Rows from block 3 of a small image embedding model, named by matrix and row number. Each number is 500 + 25 x the weight over its row's rms, rounded and kept within 0 to 999. All counts start at 0. Numbers have three digits each.
After each channel's rows are labels from the 100 images, of 14976, where the channel reaches its highest value: "top examples" is what is common among them. Only what is clearly more common there than usual is listed. The data: retinal OCT scans (Kermany 2017).
# conv: pointwise conv (model.blocks.3.conv.weight, 128x128x1x1), inputs 0-127

conv.71:447472461454471527513477452488518478516501485507512479472491477564499508518480505508489516524549510524468455503478537462527520473496478489516559475525489465466481512458465515484494510495501493472517470526488529544481480466530512523533517511460451523502486490492507510499506476509520504546500486466509475516514499471490491562510520534462466513525517477486463486484504514475488492506504
top examples: finding: choroidal neovascularization

conv.99:525520508498490487490504520485507483471511497450450470455539484507459497489514514499499486494502530463472504473507525522471503506561500451529507529533478506503480484478501479536480465505514558512516494501535532513527532504491495519510520516502455494513477428506475443516455539521492529484522473499509513486533503471518520547499564498467510503507483491507484472530497482510514534510456
top examples: finding: diabetic macular edema

conv.101:481527474492486498506530501530504505439517473470474492496527541512482507495498518516504474522464480510541551501478526480488488523482490459471508483497527507466509474500532525450498467479483539533496516526450506472474524530498510504541502501493489494494454463492499470487518496523505442472455515534510503490539513501475494448517487486468536445504503522500498483471499581490500504521483
top examples: finding: normal

conv.21:508508504517495459511452459580485474538456474461455479503515488487509502516478492489473511541467480479484479468511472507475464502513492502479498491536508479506512508490510467549534495509517516502484512442479492506507523487530466466488511491508518466516519485532473441478489492479495508546509493512502489535504491439511494523547547475520563488505510484548482492495497494481502495503527
top examples: finding: normal

conv.64:468517533484485419481487493517481484516485523486473518477496523529524466527575516500505480487503493524487462526512512493565510472507503487533504482464523537496514467491517514465508497553506527476518518497479481481501505539529522556478533521488479482500516509500510486467486510513487506509532483480501507479500478490479487533529507533499515497453433528530488515528453510530496465529526
top examples: finding: choroidal neovascularization

conv.81:510520511511510483511494470509498501511482498506502477493477536489487487539537523550512508505477472532469485508512525498461489511485532461546502481483475484536496512489516490548576520535451514510496523518488534470502443505477473526484479539489467490504507524515522504483556506497523514484494494471507534524496514502496489447512537475475514443522565468469492485496513516504513452488543
top examples: finding: normal

conv.40:492472513504523498511499510512512531534473463481513526486552507513478495482576542507501494487510491507475487505531482518512441484525481516519500489487463477477514511487524480469533477493484493467503496524502438466488505491496526513494520472581492531528525461465479503465486577502491516514500505475491513523481496505500481543493509496465485546485454502498471476470504528538478503537514
top examples: finding: choroidal neovascularization

conv.120:472536477541492508523475497489481534473475485471512475512519496482508464498509477487521548479481533506491508481525450500519503513473488506519502492472474532426532488494497497525534546490496504519514498495499502485521512534449471490483513537566519533531490483502503513493493496546511504475580484508511507520528539517495471480549501521539517470526517514535530547511510500538510488514478
top examples: finding: choroidal neovascularization; finding: drusen

conv.51:493469535508497511500511531488470469465509533519518494530518496504490458557499497516500494529516487497493488465487479504493507479481522548496504488533540469455497569461457505491482478472479533511526514547499486510461416503498483484483518509522518495512531477503508459491503521493512495479548544497511477451504494491491499519514525517530526507525530489550507472466529483496498557501523
top examples: finding: diabetic macular edema

conv.12:474477504515502510510484496502469487452464579487490491494533494537510543523512502430526511508517500520492517535510468523496484460490541464471499493510494503509476513476518471517487461527508511498514496494514498508542480513530505538521502522506495514485459501457497527527526487479472525498487494500529475540520481479455538496526521449542551572509510519487489496476509505499472460488531
top examples: finding: diabetic macular edema

conv.33:489507541488470509505481471505508523496515532500496483517518483487569536575469508488502495522522496484513525498503486457474493513620467501495524513509517481474501495469505518469516467509487481510487533453486504510507511490521512525489458498472486574518483502439503493519551477467531480508477491500534497482481501498495474496503474519511510483513518500477520506491539511488477498489508
top examples: finding: choroidal neovascularization

conv.110:503483477463525471476492495499528495508460498527470463501550490520487499573496483505482510468497515496505485543518503504508471432471496468509481497499490479563461465498502482542562516492478524462533544505500512494498511443540488521470514503522495499496482477510477511495499481484466514471493527491512479506545514491489488479549487471516518485482489544476523510568510522510491483520518
top examples: finding: normal

conv.68:475503509501480473505483521468492498495473511461493504483493493507486524485496503534483476510492493519523497489473534490494507488566513492514507493463511483459527520501490491492504480459509482502479472494498477514501513494512521450533471469492490458491510506493495493456541482540541482472512486472570498525488516484505521487490479513464507497499478510621481456435537485484513518470523
top examples: finding: normal

conv.22:497472498486497514522498502522493492525498501529522480523472529460532492465505518531490458479474472499480514482518480492446487485503508522507532441518456485527522503497483491501504473474469516521463471465481478509497493490502497514519455522499494513535485520463534519523471499573556522485455472516516487530483523498447482506486492448538460516504459471542503528479517500509475531537517
top examples: finding: drusen

conv.116:512497469486506508538517482485487516509480477501511537480462513525487494452556478498487504544477505466523465497496459482481513509489516485488493501503471550542474496519492526474449482483518470473511526510477517477479520524472529530497457538477465503511500513480493466458486510492508482478526485554543505490511559471475467511541499478461493493525483525537549457472498514475536500520524
top examples: finding: drusen