{"arch": "mobilenet_v1", "model": "image embedding model", "dataset": "retinal OCT scans (Kermany 2017)", "train_examples": 49215, "image_size": 96, "crop_scale_min": 1, "horizontal_flip": true, "translate": 0.12, "rotation_deg": 5, "targets": ["finding"], "num_classes": 4, "embedding_dim": 192, "norm": "batchnorm", "activation": "relu", "depths": [2, 3, 4, 2], "kernel_size": 5, "stem": "single", "widths": [64, 128, 256, 512], "am_softmax_margin": 0.1, "am_softmax_scale": 30, "init": "lecun_normal", "optimizer": "muon", "muon_scale": "original", "lr": 0.0098, "momentum": 0.9, "nesterov": false, "orthogonalizer": "newton_schulz_5", "adamw_lr_other_params": 0.00097, "grad_clip": 1.0, "steps": 16600, "batch_size": 128, "epochs": 43.2, "lr_schedule": "cosine", "final_lr_fraction": 0, "warmup_steps": 830, "weight_decay": 0.006, "adamw_weight_decay_other_params": 0.05}
Rows from block 8 of a small image embedding model, named by matrix and row number. Each number is 200 + 30 x the weight over its row's rms, rounded and kept within 0 to 999. All counts start at 0.
After each channel's rows are labels from the 100 images, of 14976, where the channel reaches its highest value: "strongest on" is what is common among them; "peak at" is the part of the image that holds the peak. Only what is clearly more common there than usual is listed. The data: retinal OCT scans (Kermany 2017).
# conv: pointwise conv (model.blocks.8.conv.weight, 256x256x1x1), inputs 172-255

conv.245,201,188,201,173,229,214,218,202,178,164,204,214,212,214,216,138,193,222,167,220,197,188,265,203,194,189,225,180,196,212,196,227,259,177,182,213,223,164,178,181,212,201,220,167,202,207,195,192,209,239,191,221,163,178,191,214,179,248,170,179,187,163,179,203,185,227,192,197,233,226,146,150,199,164,233,146,184,188,222,191,170,261,160,201
strongest on: finding: normal
peak at: middle right

conv.14,219,226,198,184,166,239,188,218,194,249,257,258,191,212,167,143,191,217,176,219,154,213,203,177,239,166,310,167,226,233,178,197,241,187,242,220,184,192,215,186,148,248,247,189,188,201,228,177,206,240,192,226,196,156,199,235,182,190,246,211,213,214,193,230,167,236,259,230,153,217,230,199,241,153,186,192,182,271,217,214,203,194,148,222
strongest on: finding: normal
peak at: centre

conv.30,177,164,195,177,200,214,172,185,259,234,231,213,242,206,207,188,159,256,166,163,187,189,198,152,255,178,200,170,210,163,219,180,256,158,205,190,251,202,182,184,240,161,157,179,247,220,157,191,228,220,199,211,164,233,295,205,213,202,210,179,196,215,239,186,203,207,265,192,185,200,198,247,163,180,203,181,187,216,212,339,212,224,200,239
strongest on: finding: choroidal neovascularization
peak at: middle right

conv.67,218,256,217,259,227,168,161,210,273,226,242,187,208,165,184,222,179,222,202,232,168,210,198,257,213,170,244,215,199,238,228,252,237,197,156,229,165,228,155,260,222,252,245,197,125,225,219,217,202,204,180,179,215,150,216,219,193,231,127,171,205,159,212,180,195,210,221,258,153,223,189,224,139,152,170,220,210,228,169,208,167,163,202,196
strongest on: finding: choroidal neovascularization
peak at: middle right; centre

conv.103,179,171,130,221,185,228,180,171,204,188,215,199,162,211,148,198,226,190,182,199,142,196,206,178,153,192,176,190,177,201,193,225,202,176,222,202,144,217,187,178,194,192,187,200,155,168,176,193,182,214,211,165,189,246,243,209,180,218,258,190,233,203,208,177,215,208,220,207,260,207,171,184,264,188,169,237,210,157,190,210,151,286,213,193
strongest on: finding: drusen
peak at: centre; top centre

conv.97,217,224,196,189,276,202,240,213,207,188,304,223,213,189,176,175,185,208,192,161,176,198,175,222,175,205,248,197,199,194,201,177,171,198,159,215,198,194,196,161,202,164,200,139,232,158,175,182,238,204,217,220,215,225,192,218,223,221,199,251,243,203,202,160,206,234,229,219,196,237,194,196,201,279,214,166,204,183,227,162,184,183,246,236
strongest on: finding: normal
peak at: bottom centre

conv.183,206,212,193,231,158,153,206,210,228,187,247,214,256,208,215,182,228,170,233,200,195,250,244,209,137,213,235,167,217,222,205,180,202,173,246,211,179,241,243,241,150,245,167,238,212,250,160,169,201,203,196,265,165,222,147,213,190,218,219,236,117,169,143,175,188,206,187,187,202,197,224,211,181,241,226,204,194,234,242,191,200,269,187,250
strongest on: finding: drusen
peak at: centre

conv.195,215,212,242,218,206,175,222,195,181,179,198,206,187,150,200,218,200,190,182,189,194,205,246,194,203,157,126,160,273,195,220,197,225,184,270,188,177,175,221,173,193,288,192,196,236,212,207,179,187,201,213,225,202,156,201,190,253,243,224,156,202,198,252,243,199,156,148,133,196,235,229,177,249,199,202,213,179,311,179,217,213,170,210,209
strongest on: finding: normal
peak at: centre

conv.207,133,184,184,197,177,202,188,218,198,219,221,226,193,167,169,131,198,164,185,208,171,226,219,148,251,197,248,235,229,168,207,217,190,164,189,192,207,221,220,231,332,222,162,129,182,233,181,239,176,152,166,191,292,175,198,219,216,264,164,211,198,188,163,193,219,178,245,181,205,194,259,200,179,132,248,202,186,201,221,242,207,161,192,183
strongest on: finding: choroidal neovascularization
peak at: middle right; centre

conv.178,220,195,195,250,244,234,210,144,201,214,253,212,191,190,192,150,194,219,204,227,167,195,157,196,242,257,161,167,194,208,232,182,192,174,206,137,140,251,156,202,216,225,190,281,231,212,250,209,179,204,173,199,165,201,219,176,160,227,204,204,182,183,212,173,229,229,189,221,228,185,166,201,152,265,210,196,228,180,269,199,210,271,161,214
strongest on: finding: drusen
peak at: centre

conv.61,173,250,212,176,199,200,209,210,200,206,174,213,165,215,172,218,174,218,212,156,178,186,205,197,187,188,191,192,223,176,215,184,213,127,203,244,201,186,234,205,220,210,197,246,213,196,244,210,249,241,175,256,214,164,206,179,166,225,218,205,189,209,195,228,234,166,220,207,240,173,185,164,194,215,188,218,144,211,205,198,219,201,253,204
strongest on: finding: normal
peak at: middle left

conv.184,191,204,156,207,213,262,201,195,162,205,199,246,224,255,249,208,220,189,174,150,158,156,168,177,207,233,283,117,203,199,212,203,163,208,220,149,169,187,200,187,221,205,166,194,210,179,220,204,224,222,189,189,194,256,201,223,169,169,185,271,201,211,233,184,140,186,173,170,200,214,210,177,191,184,180,184,181,151,163,201,197,185,197,191
strongest on: finding: choroidal neovascularization
peak at: bottom centre; centre

conv.128,159,192,137,180,223,163,274,234,227,207,183,240,181,173,169,212,200,211,164,169,168,215,168,249,200,246,192,181,155,233,205,193,174,160,250,170,192,196,151,183,200,212,231,229,237,188,193,181,191,174,205,203,261,188,205,192,211,214,131,213,183,185,224,222,194,213,201,188,207,241,160,184,208,232,187,180,162,228,159,234,201,255,226,210
strongest on: finding: drusen
peak at: middle left

conv.78,180,170,216,172,153,199,227,231,161,191,167,237,195,193,199,176,143,217,216,221,208,226,185,172,208,195,191,164,238,207,216,270,196,145,208,203,193,214,195,171,229,223,217,172,227,210,185,223,224,271,202,218,221,156,210,276,175,187,227,160,217,180,199,174,232,187,165,164,197,198,220,212,163,201,223,144,165,197,182,251,226,186,186,195
strongest on: finding: choroidal neovascularization
peak at: centre; top centre

conv.214,227,224,192,190,216,208,197,195,196,144,162,215,158,162,254,223,167,210,190,204,230,225,188,184,224,141,188,171,250,247,250,229,199,168,188,183,173,157,159,139,176,195,189,170,130,194,257,176,249,197,221,194,122,211,155,158,189,203,197,193,165,178,217,197,207,189,208,180,238,172,194,193,177,173,235,165,217,197,185,133,209,263,155,192
strongest on: finding: choroidal neovascularization
peak at: centre

conv.164,155,192,200,215,249,175,192,210,209,188,191,241,207,229,224,177,203,167,155,183,207,189,214,220,210,222,212,234,151,179,256,169,187,225,190,177,186,166,228,180,257,272,141,229,204,178,163,229,189,187,248,181,267,169,136,190,165,138,255,183,161,260,188,157,215,224,239,178,231,177,205,240,215,177,179,186,227,198,226,183,175,190,196,209
strongest on: finding: drusen
peak at: top left

conv.35,224,209,164,206,172,167,201,183,190,182,222,216,137,124,163,139,198,208,234,213,205,166,253,271,181,193,191,236,215,193,189,209,229,171,165,143,236,204,175,233,171,184,136,219,201,202,206,117,182,213,171,219,215,175,223,186,187,224,221,163,195,197,221,194,228,188,208,170,219,195,200,166,212,217,226,201,227,167,218,184,188,164,191,194
strongest on: finding: choroidal neovascularization; finding: diabetic macular edema
peak at: top left; middle left

conv.176,208,186,231,183,233,217,178,205,232,233,177,215,216,209,225,197,235,242,220,194,194,202,128,257,208,202,174,189,191,211,186,188,202,223,198,195,199,164,178,201,165,229,209,165,253,202,191,200,157,178,148,218,174,184,219,272,192,212,139,242,195,169,199,200,213,210,157,259,234,244,162,190,229,204,218,181,179,200,183,222,215,226,265,174
strongest on: finding: diabetic macular edema
peak at: centre

conv.74,219,195,191,248,201,198,202,200,214,172,231,131,170,205,161,148,221,151,213,188,179,158,231,198,274,156,202,141,206,187,195,226,188,230,163,255,200,185,196,177,188,112,230,196,188,208,158,221,188,163,242,171,212,228,183,168,171,233,219,191,202,167,212,198,222,188,211,232,251,215,167,213,221,231,199,162,260,212,182,198,199,199,225,148
strongest on: finding: drusen
peak at: bottom centre

conv.84,178,138,193,216,207,181,198,206,185,195,213,201,174,142,263,185,170,221,182,177,180,205,158,225,238,161,163,207,160,203,144,226,194,206,156,204,210,205,207,207,160,229,121,176,213,216,210,217,168,192,192,183,240,223,174,186,165,192,186,235,193,161,195,204,173,239,244,230,261,145,222,254,169,174,176,265,199,191,173,218,146,248,171,180
strongest on: finding: drusen
peak at: top centre

conv.175,181,225,255,199,230,187,187,190,198,184,215,190,170,184,175,213,193,147,183,169,193,222,120,216,151,171,216,184,190,198,204,230,123,232,195,242,249,276,150,248,199,205,209,214,228,208,256,187,158,232,195,192,139,228,190,239,142,203,192,194,233,220,256,142,177,170,148,237,162,220,221,195,146,181,191,170,252,186,187,188,196,167,175,211
strongest on: finding: normal
peak at: centre

conv.101,171,205,180,154,206,184,121,256,187,186,143,240,181,182,217,201,133,267,202,170,181,208,211,215,213,202,207,150,184,222,188,217,215,213,239,189,236,193,164,190,187,203,213,208,235,199,211,180,173,136,190,241,236,214,238,162,167,263,171,200,195,187,220,219,189,186,213,182,218,221,182,281,191,231,263,240,248,218,205,238,199,179,207,211
strongest on: finding: choroidal neovascularization
peak at: middle right

conv.253,200,171,204,189,156,202,222,140,197,208,164,190,147,219,162,193,189,204,144,211,226,246,267,113,185,199,196,200,209,169,194,248,226,161,209,224,125,228,137,184,198,163,209,202,202,168,170,242,184,206,229,215,185,224,208,161,211,192,235,229,176,178,222,224,177,219,216,167,171,195,185,197,201,192,233,219,221,188,241,208,194,243,179,263
strongest on: finding: choroidal neovascularization
peak at: centre

conv.55,237,202,222,221,200,233,191,200,214,220,187,193,193,194,128,196,193,154,225,179,187,166,203,185,161,184,213,242,226,184,218,188,237,243,185,242,161,159,202,278,170,179,265,164,251,184,199,215,197,205,189,185,238,207,234,162,238,178,255,187,255,228,201,148,183,239,149,176,178,268,200,194,303,247,203,185,201,235,156,217,193,183,200,190
strongest on: finding: diabetic macular edema
peak at: centre

conv.218,232,230,271,179,195,181,207,195,147,200,226,248,173,238,189,195,172,207,166,249,209,201,114,194,185,187,238,213,227,186,222,240,206,174,190,215,217,236,221,171,183,189,152,199,244,205,142,258,168,148,202,188,174,252,201,149,214,202,198,214,166,188,199,186,162,174,185,209,230,214,176,156,192,113,186,185,179,203,219,243,186,185,188,208
strongest on: finding: normal
peak at: centre

conv.220,168,179,198,219,232,208,201,152,165,255,182,170,190,210,211,216,209,179,202,180,181,233,198,174,212,219,194,181,197,155,169,197,211,206,172,216,217,264,187,170,200,157,204,171,201,221,230,226,169,212,209,179,201,181,145,225,214,229,223,181,231,166,182,183,193,196,245,118,214,203,225,161,204,195,245,205,222,165,195,223,212,192,193,154
strongest on: finding: drusen
peak at: middle left

conv.206,203,203,190,255,196,177,201,203,176,183,208,176,186,197,193,180,182,190,231,228,193,199,178,164,207,218,207,194,201,213,212,174,201,192,157,223,226,181,193,224,166,164,189,255,219,221,184,221,205,169,202,223,188,219,238,233,237,193,169,165,203,210,176,187,174,250,205,178,269,225,216,184,197,209,193,153,192,157,268,209,243,264,220,172
strongest on: finding: drusen
peak at: centre

conv.102,197,155,240,168,244,153,186,200,133,136,204,237,188,215,200,201,195,145,246,223,190,191,192,195,220,220,141,189,202,165,216,202,185,162,193,206,159,162,222,189,185,183,190,168,181,144,195,222,162,197,152,159,271,175,220,192,225,176,250,195,176,171,183,218,211,190,210,190,157,209,254,210,183,251,184,157,235,261,167,163,174,191,166,178
strongest on: finding: choroidal neovascularization
peak at: centre; bottom centre

conv.52,178,205,208,201,173,226,198,190,158,186,173,223,153,188,196,177,200,207,167,226,193,197,217,170,150,204,238,222,216,187,186,174,212,215,208,268,170,161,188,207,209,154,228,246,140,194,194,217,296,198,181,210,131,182,225,199,189,183,190,226,201,218,238,193,170,205,245,196,209,178,182,228,170,186,153,193,176,235,180,143,168,160,216,239
strongest on: finding: choroidal neovascularization
peak at: top centre

conv.142,173,227,287,177,191,216,208,239,233,207,218,218,173,236,179,199,258,160,189,143,153,167,213,186,185,271,315,173,191,203,206,187,137,220,183,256,199,275,227,204,198,178,213,192,219,187,179,206,205,191,220,207,167,196,176,193,183,232,205,202,183,207,192,240,207,236,200,185,180,174,156,191,185,177,210,211,283,231,192,213,159,220,242,244
strongest on: finding: normal
peak at: centre

conv.5,193,240,173,216,191,239,174,168,192,204,183,190,184,216,185,141,219,158,202,248,173,190,221,189,169,225,183,234,231,151,182,200,205,236,147,196,211,199,143,220,188,199,160,200,200,229,256,258,190,164,220,199,186,268,193,245,192,179,207,200,194,203,275,209,214,197,162,206,193,271,190,262,195,197,233,196,198,175,123,155,167,209,226,198
strongest on: finding: choroidal neovascularization
peak at: top centre

conv.211,211,180,186,247,195,207,203,157,250,173,169,235,179,252,178,184,235,169,194,220,173,247,196,151,222,176,150,181,173,180,224,199,149,176,196,182,237,195,208,203,126,218,164,210,233,234,173,210,152,217,215,205,202,197,198,203,191,152,214,178,211,189,241,181,226,196,214,251,201,175,213,221,158,189,168,170,186,183,204,114,196,207,197,203
strongest on: finding: drusen
peak at: centre

conv.226,209,108,162,194,260,202,153,177,202,169,248,176,213,186,223,204,149,246,205,196,187,202,198,265,200,194,201,180,176,269,214,181,243,136,206,156,138,200,174,192,188,210,217,175,219,200,185,221,212,244,205,157,216,213,185,179,180,211,201,213,200,170,254,211,202,230,193,170,187,195,202,183,189,207,189,195,186,172,236,134,218,128,204,174
strongest on: finding: diabetic macular edema
peak at: middle right

conv.121,169,175,252,173,167,197,197,195,244,216,201,136,181,211,194,151,192,222,194,204,182,241,206,199,233,185,226,215,207,161,172,220,253,207,175,185,187,196,144,195,216,177,193,199,151,207,166,200,152,205,221,161,171,179,225,253,162,235,195,171,206,196,203,163,202,171,209,160,150,202,204,219,207,169,172,225,180,156,129,147,192,185,200,190
strongest on: finding: choroidal neovascularization
peak at: centre; top centre

conv.241,194,255,183,224,221,207,175,192,191,182,132,175,216,232,172,187,171,240,209,207,170,175,248,156,199,204,207,239,198,175,183,273,197,166,199,198,174,160,241,190,183,179,166,201,176,167,165,212,203,194,205,208,183,214,213,182,157,198,212,195,183,170,179,169,210,239,186,162,181,204,222,264,183,206,242,169,185,176,186,210,201,215,205,214
strongest on: finding: choroidal neovascularization
peak at: middle right; top right

conv.136,187,236,170,213,194,201,203,188,182,182,276,205,222,159,210,220,161,192,197,217,173,155,217,183,249,196,230,163,171,214,209,204,218,184,261,207,225,225,226,211,184,209,216,166,180,161,225,226,209,175,209,154,179,175,217,217,151,160,185,175,210,223,181,195,149,184,202,157,204,181,198,144,184,179,184,212,177,179,191,150,174,220,221,172
strongest on: finding: drusen
peak at: centre

conv.73,184,246,234,214,272,183,195,220,205,251,210,173,189,185,203,258,173,182,216,235,201,198,153,205,211,201,275,188,178,150,224,232,238,171,229,187,222,223,176,227,184,202,174,188,158,209,140,155,174,236,193,202,185,228,160,196,243,217,157,204,219,203,200,223,198,183,194,208,179,188,146,216,200,159,212,207,194,264,215,187,227,185,171,211
strongest on: finding: normal
peak at: centre

conv.163,219,192,202,235,191,175,193,221,188,159,250,176,207,231,165,210,166,205,186,185,178,191,221,131,158,117,180,126,203,193,174,181,154,193,219,182,194,217,163,193,142,196,211,174,220,189,186,238,221,206,171,222,190,248,195,150,229,198,184,225,208,201,173,228,221,205,232,244,219,189,175,167,176,117,196,187,167,211,193,191,203,222,138,205
strongest on: finding: choroidal neovascularization
peak at: middle left

conv.42,206,162,165,222,204,181,215,217,173,198,195,198,210,210,185,193,193,187,269,187,237,152,195,162,184,196,201,229,206,179,187,203,152,201,232,195,225,212,243,243,210,177,202,191,188,198,209,216,158,210,220,247,207,242,230,197,186,171,246,176,201,188,172,200,227,213,251,221,146,189,214,225,206,154,201,227,149,150,155,148,219,221,196,187
strongest on: finding: drusen
peak at: top centre

conv.170,153,216,209,237,180,180,234,175,235,189,187,247,188,184,170,152,189,224,214,206,226,200,206,183,167,251,199,179,195,191,214,178,198,117,196,129,182,201,177,159,208,197,180,192,225,191,211,187,240,207,158,207,179,182,194,177,204,212,193,149,210,208,163,247,182,227,178,215,172,173,187,198,182,190,188,147,172,235,207,144,187,231,237,223
strongest on: finding: drusen
peak at: centre

conv.130,198,172,151,167,169,147,215,176,223,207,181,179,238,189,232,157,179,256,211,188,176,224,185,197,197,191,202,259,183,197,190,194,229,214,135,224,194,170,267,163,150,219,133,199,196,200,209,217,209,195,245,247,171,185,201,236,203,187,205,220,243,231,246,187,206,163,204,234,203,172,252,159,220,209,227,218,204,211,156,172,211,204,251,211
strongest on: finding: diabetic macular edema
peak at: top centre

conv.135,210,168,196,205,239,201,204,189,163,190,233,194,174,182,234,224,190,205,248,176,195,192,215,187,160,186,167,257,192,218,190,157,249,119,183,167,196,278,161,216,170,145,208,208,185,247,216,158,220,193,192,169,221,191,182,214,206,214,206,243,220,179,254,145,190,185,123,175,242,225,215,174,178,258,215,192,151,177,168,201,180,207,205,209
strongest on: finding: diabetic macular edema
peak at: bottom right

conv.141,224,223,235,175,195,178,191,219,187,175,181,214,172,227,223,202,215,200,251,244,208,269,217,225,179,153,214,163,224,212,166,185,179,167,220,197,196,158,214,234,242,216,261,133,256,217,231,112,208,176,186,140,199,249,242,225,156,181,224,208,218,193,198,224,197,193,208,157,214,221,182,179,237,201,182,216,180,258,228,179,140,208,204,200
strongest on: finding: normal
peak at: centre

conv.91,192,183,189,216,198,184,213,181,221,216,219,189,222,242,240,178,177,206,233,245,167,157,190,167,190,117,154,177,179,186,182,215,223,186,237,229,165,186,183,242,212,240,244,202,209,243,194,165,198,222,246,211,229,175,199,205,221,151,199,159,188,201,229,128,219,216,193,159,189,204,223,203,214,242,200,223,176,209,219,194,231,233,184,218
strongest on: finding: choroidal neovascularization
peak at: top centre; top left

conv.57,194,218,200,217,161,210,213,271,194,200,169,184,173,244,201,181,193,186,208,187,212,184,135,177,198,190,186,204,236,189,263,240,142,175,220,204,216,185,199,215,211,253,195,188,168,253,181,187,230,222,211,156,222,194,167,166,243,211,148,189,192,219,167,210,191,146,225,158,233,177,175,196,213,233,241,151,174,234,218,186,156,233,236,224
strongest on: finding: normal
peak at: middle left

conv.236,209,216,249,216,215,228,219,171,139,207,211,167,190,207,202,191,185,205,259,162,209,234,177,284,206,221,187,154,241,171,203,257,201,215,186,169,228,190,177,228,239,171,189,226,194,169,212,175,141,208,166,204,172,184,199,210,225,183,212,188,217,211,166,183,180,223,194,177,260,205,187,180,183,208,271,250,190,203,187,202,207,209,193,202
strongest on: finding: drusen
peak at: centre; middle right

conv.249,187,205,241,158,176,213,227,160,208,219,170,196,169,185,187,200,197,187,217,136,230,202,192,205,171,186,151,186,149,151,210,189,196,185,199,165,157,231,170,197,221,152,215,211,217,201,249,247,211,173,193,247,190,208,194,226,173,174,220,246,220,234,205,210,244,217,239,252,213,207,187,200,208,139,148,226,244,140,160,233,220,209,166,242
strongest on: finding: choroidal neovascularization
peak at: centre; middle left

conv.202,232,169,139,168,218,202,193,179,231,130,161,245,170,158,203,172,190,207,258,157,149,221,212,187,189,189,155,211,175,194,158,219,224,249,202,201,219,166,222,226,183,185,251,183,190,190,200,226,176,180,183,178,194,215,203,168,210,227,209,237,209,189,170,210,156,190,176,155,196,146,193,218,252,158,187,230,206,165,208,175,169,211,180,209
strongest on: finding: choroidal neovascularization
peak at: centre; top centre

conv.188,233,182,199,215,202,155,156,215,184,186,176,208,178,205,161,260,228,231,220,191,210,154,147,244,185,228,224,177,171,205,207,206,222,191,175,179,247,214,190,194,179,155,176,228,276,210,140,168,203,194,211,164,160,245,182,175,143,193,268,211,226,221,209,272,241,219,246,165,214,178,180,184,164,201,207,197,256,153,268,228,194,203,217,235
strongest on: finding: drusen
peak at: centre

conv.255,245,192,186,231,207,150,218,187,219,212,201,183,156,169,184,202,166,223,175,194,141,221,186,221,188,223,198,216,183,213,217,173,195,226,253,174,187,193,217,122,182,177,205,235,215,227,210,242,251,248,176,191,119,244,196,182,232,215,164,185,205,198,239,226,179,208,224,165,200,204,213,209,265,164,188,181,179,199,170,224,179,257,211,187
strongest on: finding: drusen
peak at: top centre

conv.131,168,180,225,160,192,230,224,199,244,141,268,196,240,195,204,190,224,174,211,240,176,190,169,195,179,234,200,193,178,158,243,189,195,234,179,177,169,213,235,238,213,209,234,216,225,188,192,186,191,175,223,162,183,159,225,208,245,183,159,169,238,194,179,151,207,215,208,196,205,175,217,237,177,225,193,192,174,206,203,169,236,195,182,237
strongest on: finding: choroidal neovascularization
peak at: top centre

conv.23,251,227,203,204,190,231,184,161,224,232,208,230,179,212,204,185,227,183,126,183,173,215,163,181,213,207,238,176,232,217,177,170,218,168,194,237,233,199,156,274,197,200,233,220,211,189,213,203,127,214,211,176,174,182,185,208,247,214,202,206,228,142,208,172,220,228,218,170,178,177,160,199,165,189,173,228,148,208,214,261,219,143,248,155
strongest on: finding: normal
peak at: centre

conv.92,189,177,202,201,198,183,183,226,201,193,238,225,229,195,168,199,224,201,209,174,205,213,185,211,227,193,201,198,194,228,225,198,174,213,208,179,188,226,188,231,211,168,259,196,219,216,273,189,170,178,189,204,169,173,230,249,249,212,196,189,202,186,207,155,176,241,236,240,226,212,203,170,201,223,156,215,183,165,164,299,143,150,192,171
strongest on: finding: drusen
peak at: middle left

conv.146,179,189,223,198,176,191,210,172,168,184,185,224,208,188,214,196,239,214,201,192,209,147,188,244,170,211,204,240,133,197,204,185,206,159,146,238,183,189,185,239,197,167,252,185,151,224,202,254,213,196,150,203,196,165,212,268,187,247,204,236,140,181,117,178,141,232,189,224,186,121,216,231,154,196,205,173,231,148,170,235,269,204,185,170
strongest on: finding: diabetic macular edema
peak at: middle left; centre

conv.89,207,186,169,208,208,220,240,199,209,179,174,175,206,194,150,183,272,179,213,210,241,203,180,241,131,261,172,190,199,154,190,195,197,174,177,197,201,217,212,221,189,229,218,268,216,207,175,232,146,233,200,173,180,166,222,222,220,152,167,251,178,194,188,186,233,200,168,198,178,178,222,192,204,224,207,239,145,174,250,209,195,216,205,227
strongest on: finding: diabetic macular edema
peak at: centre; bottom centre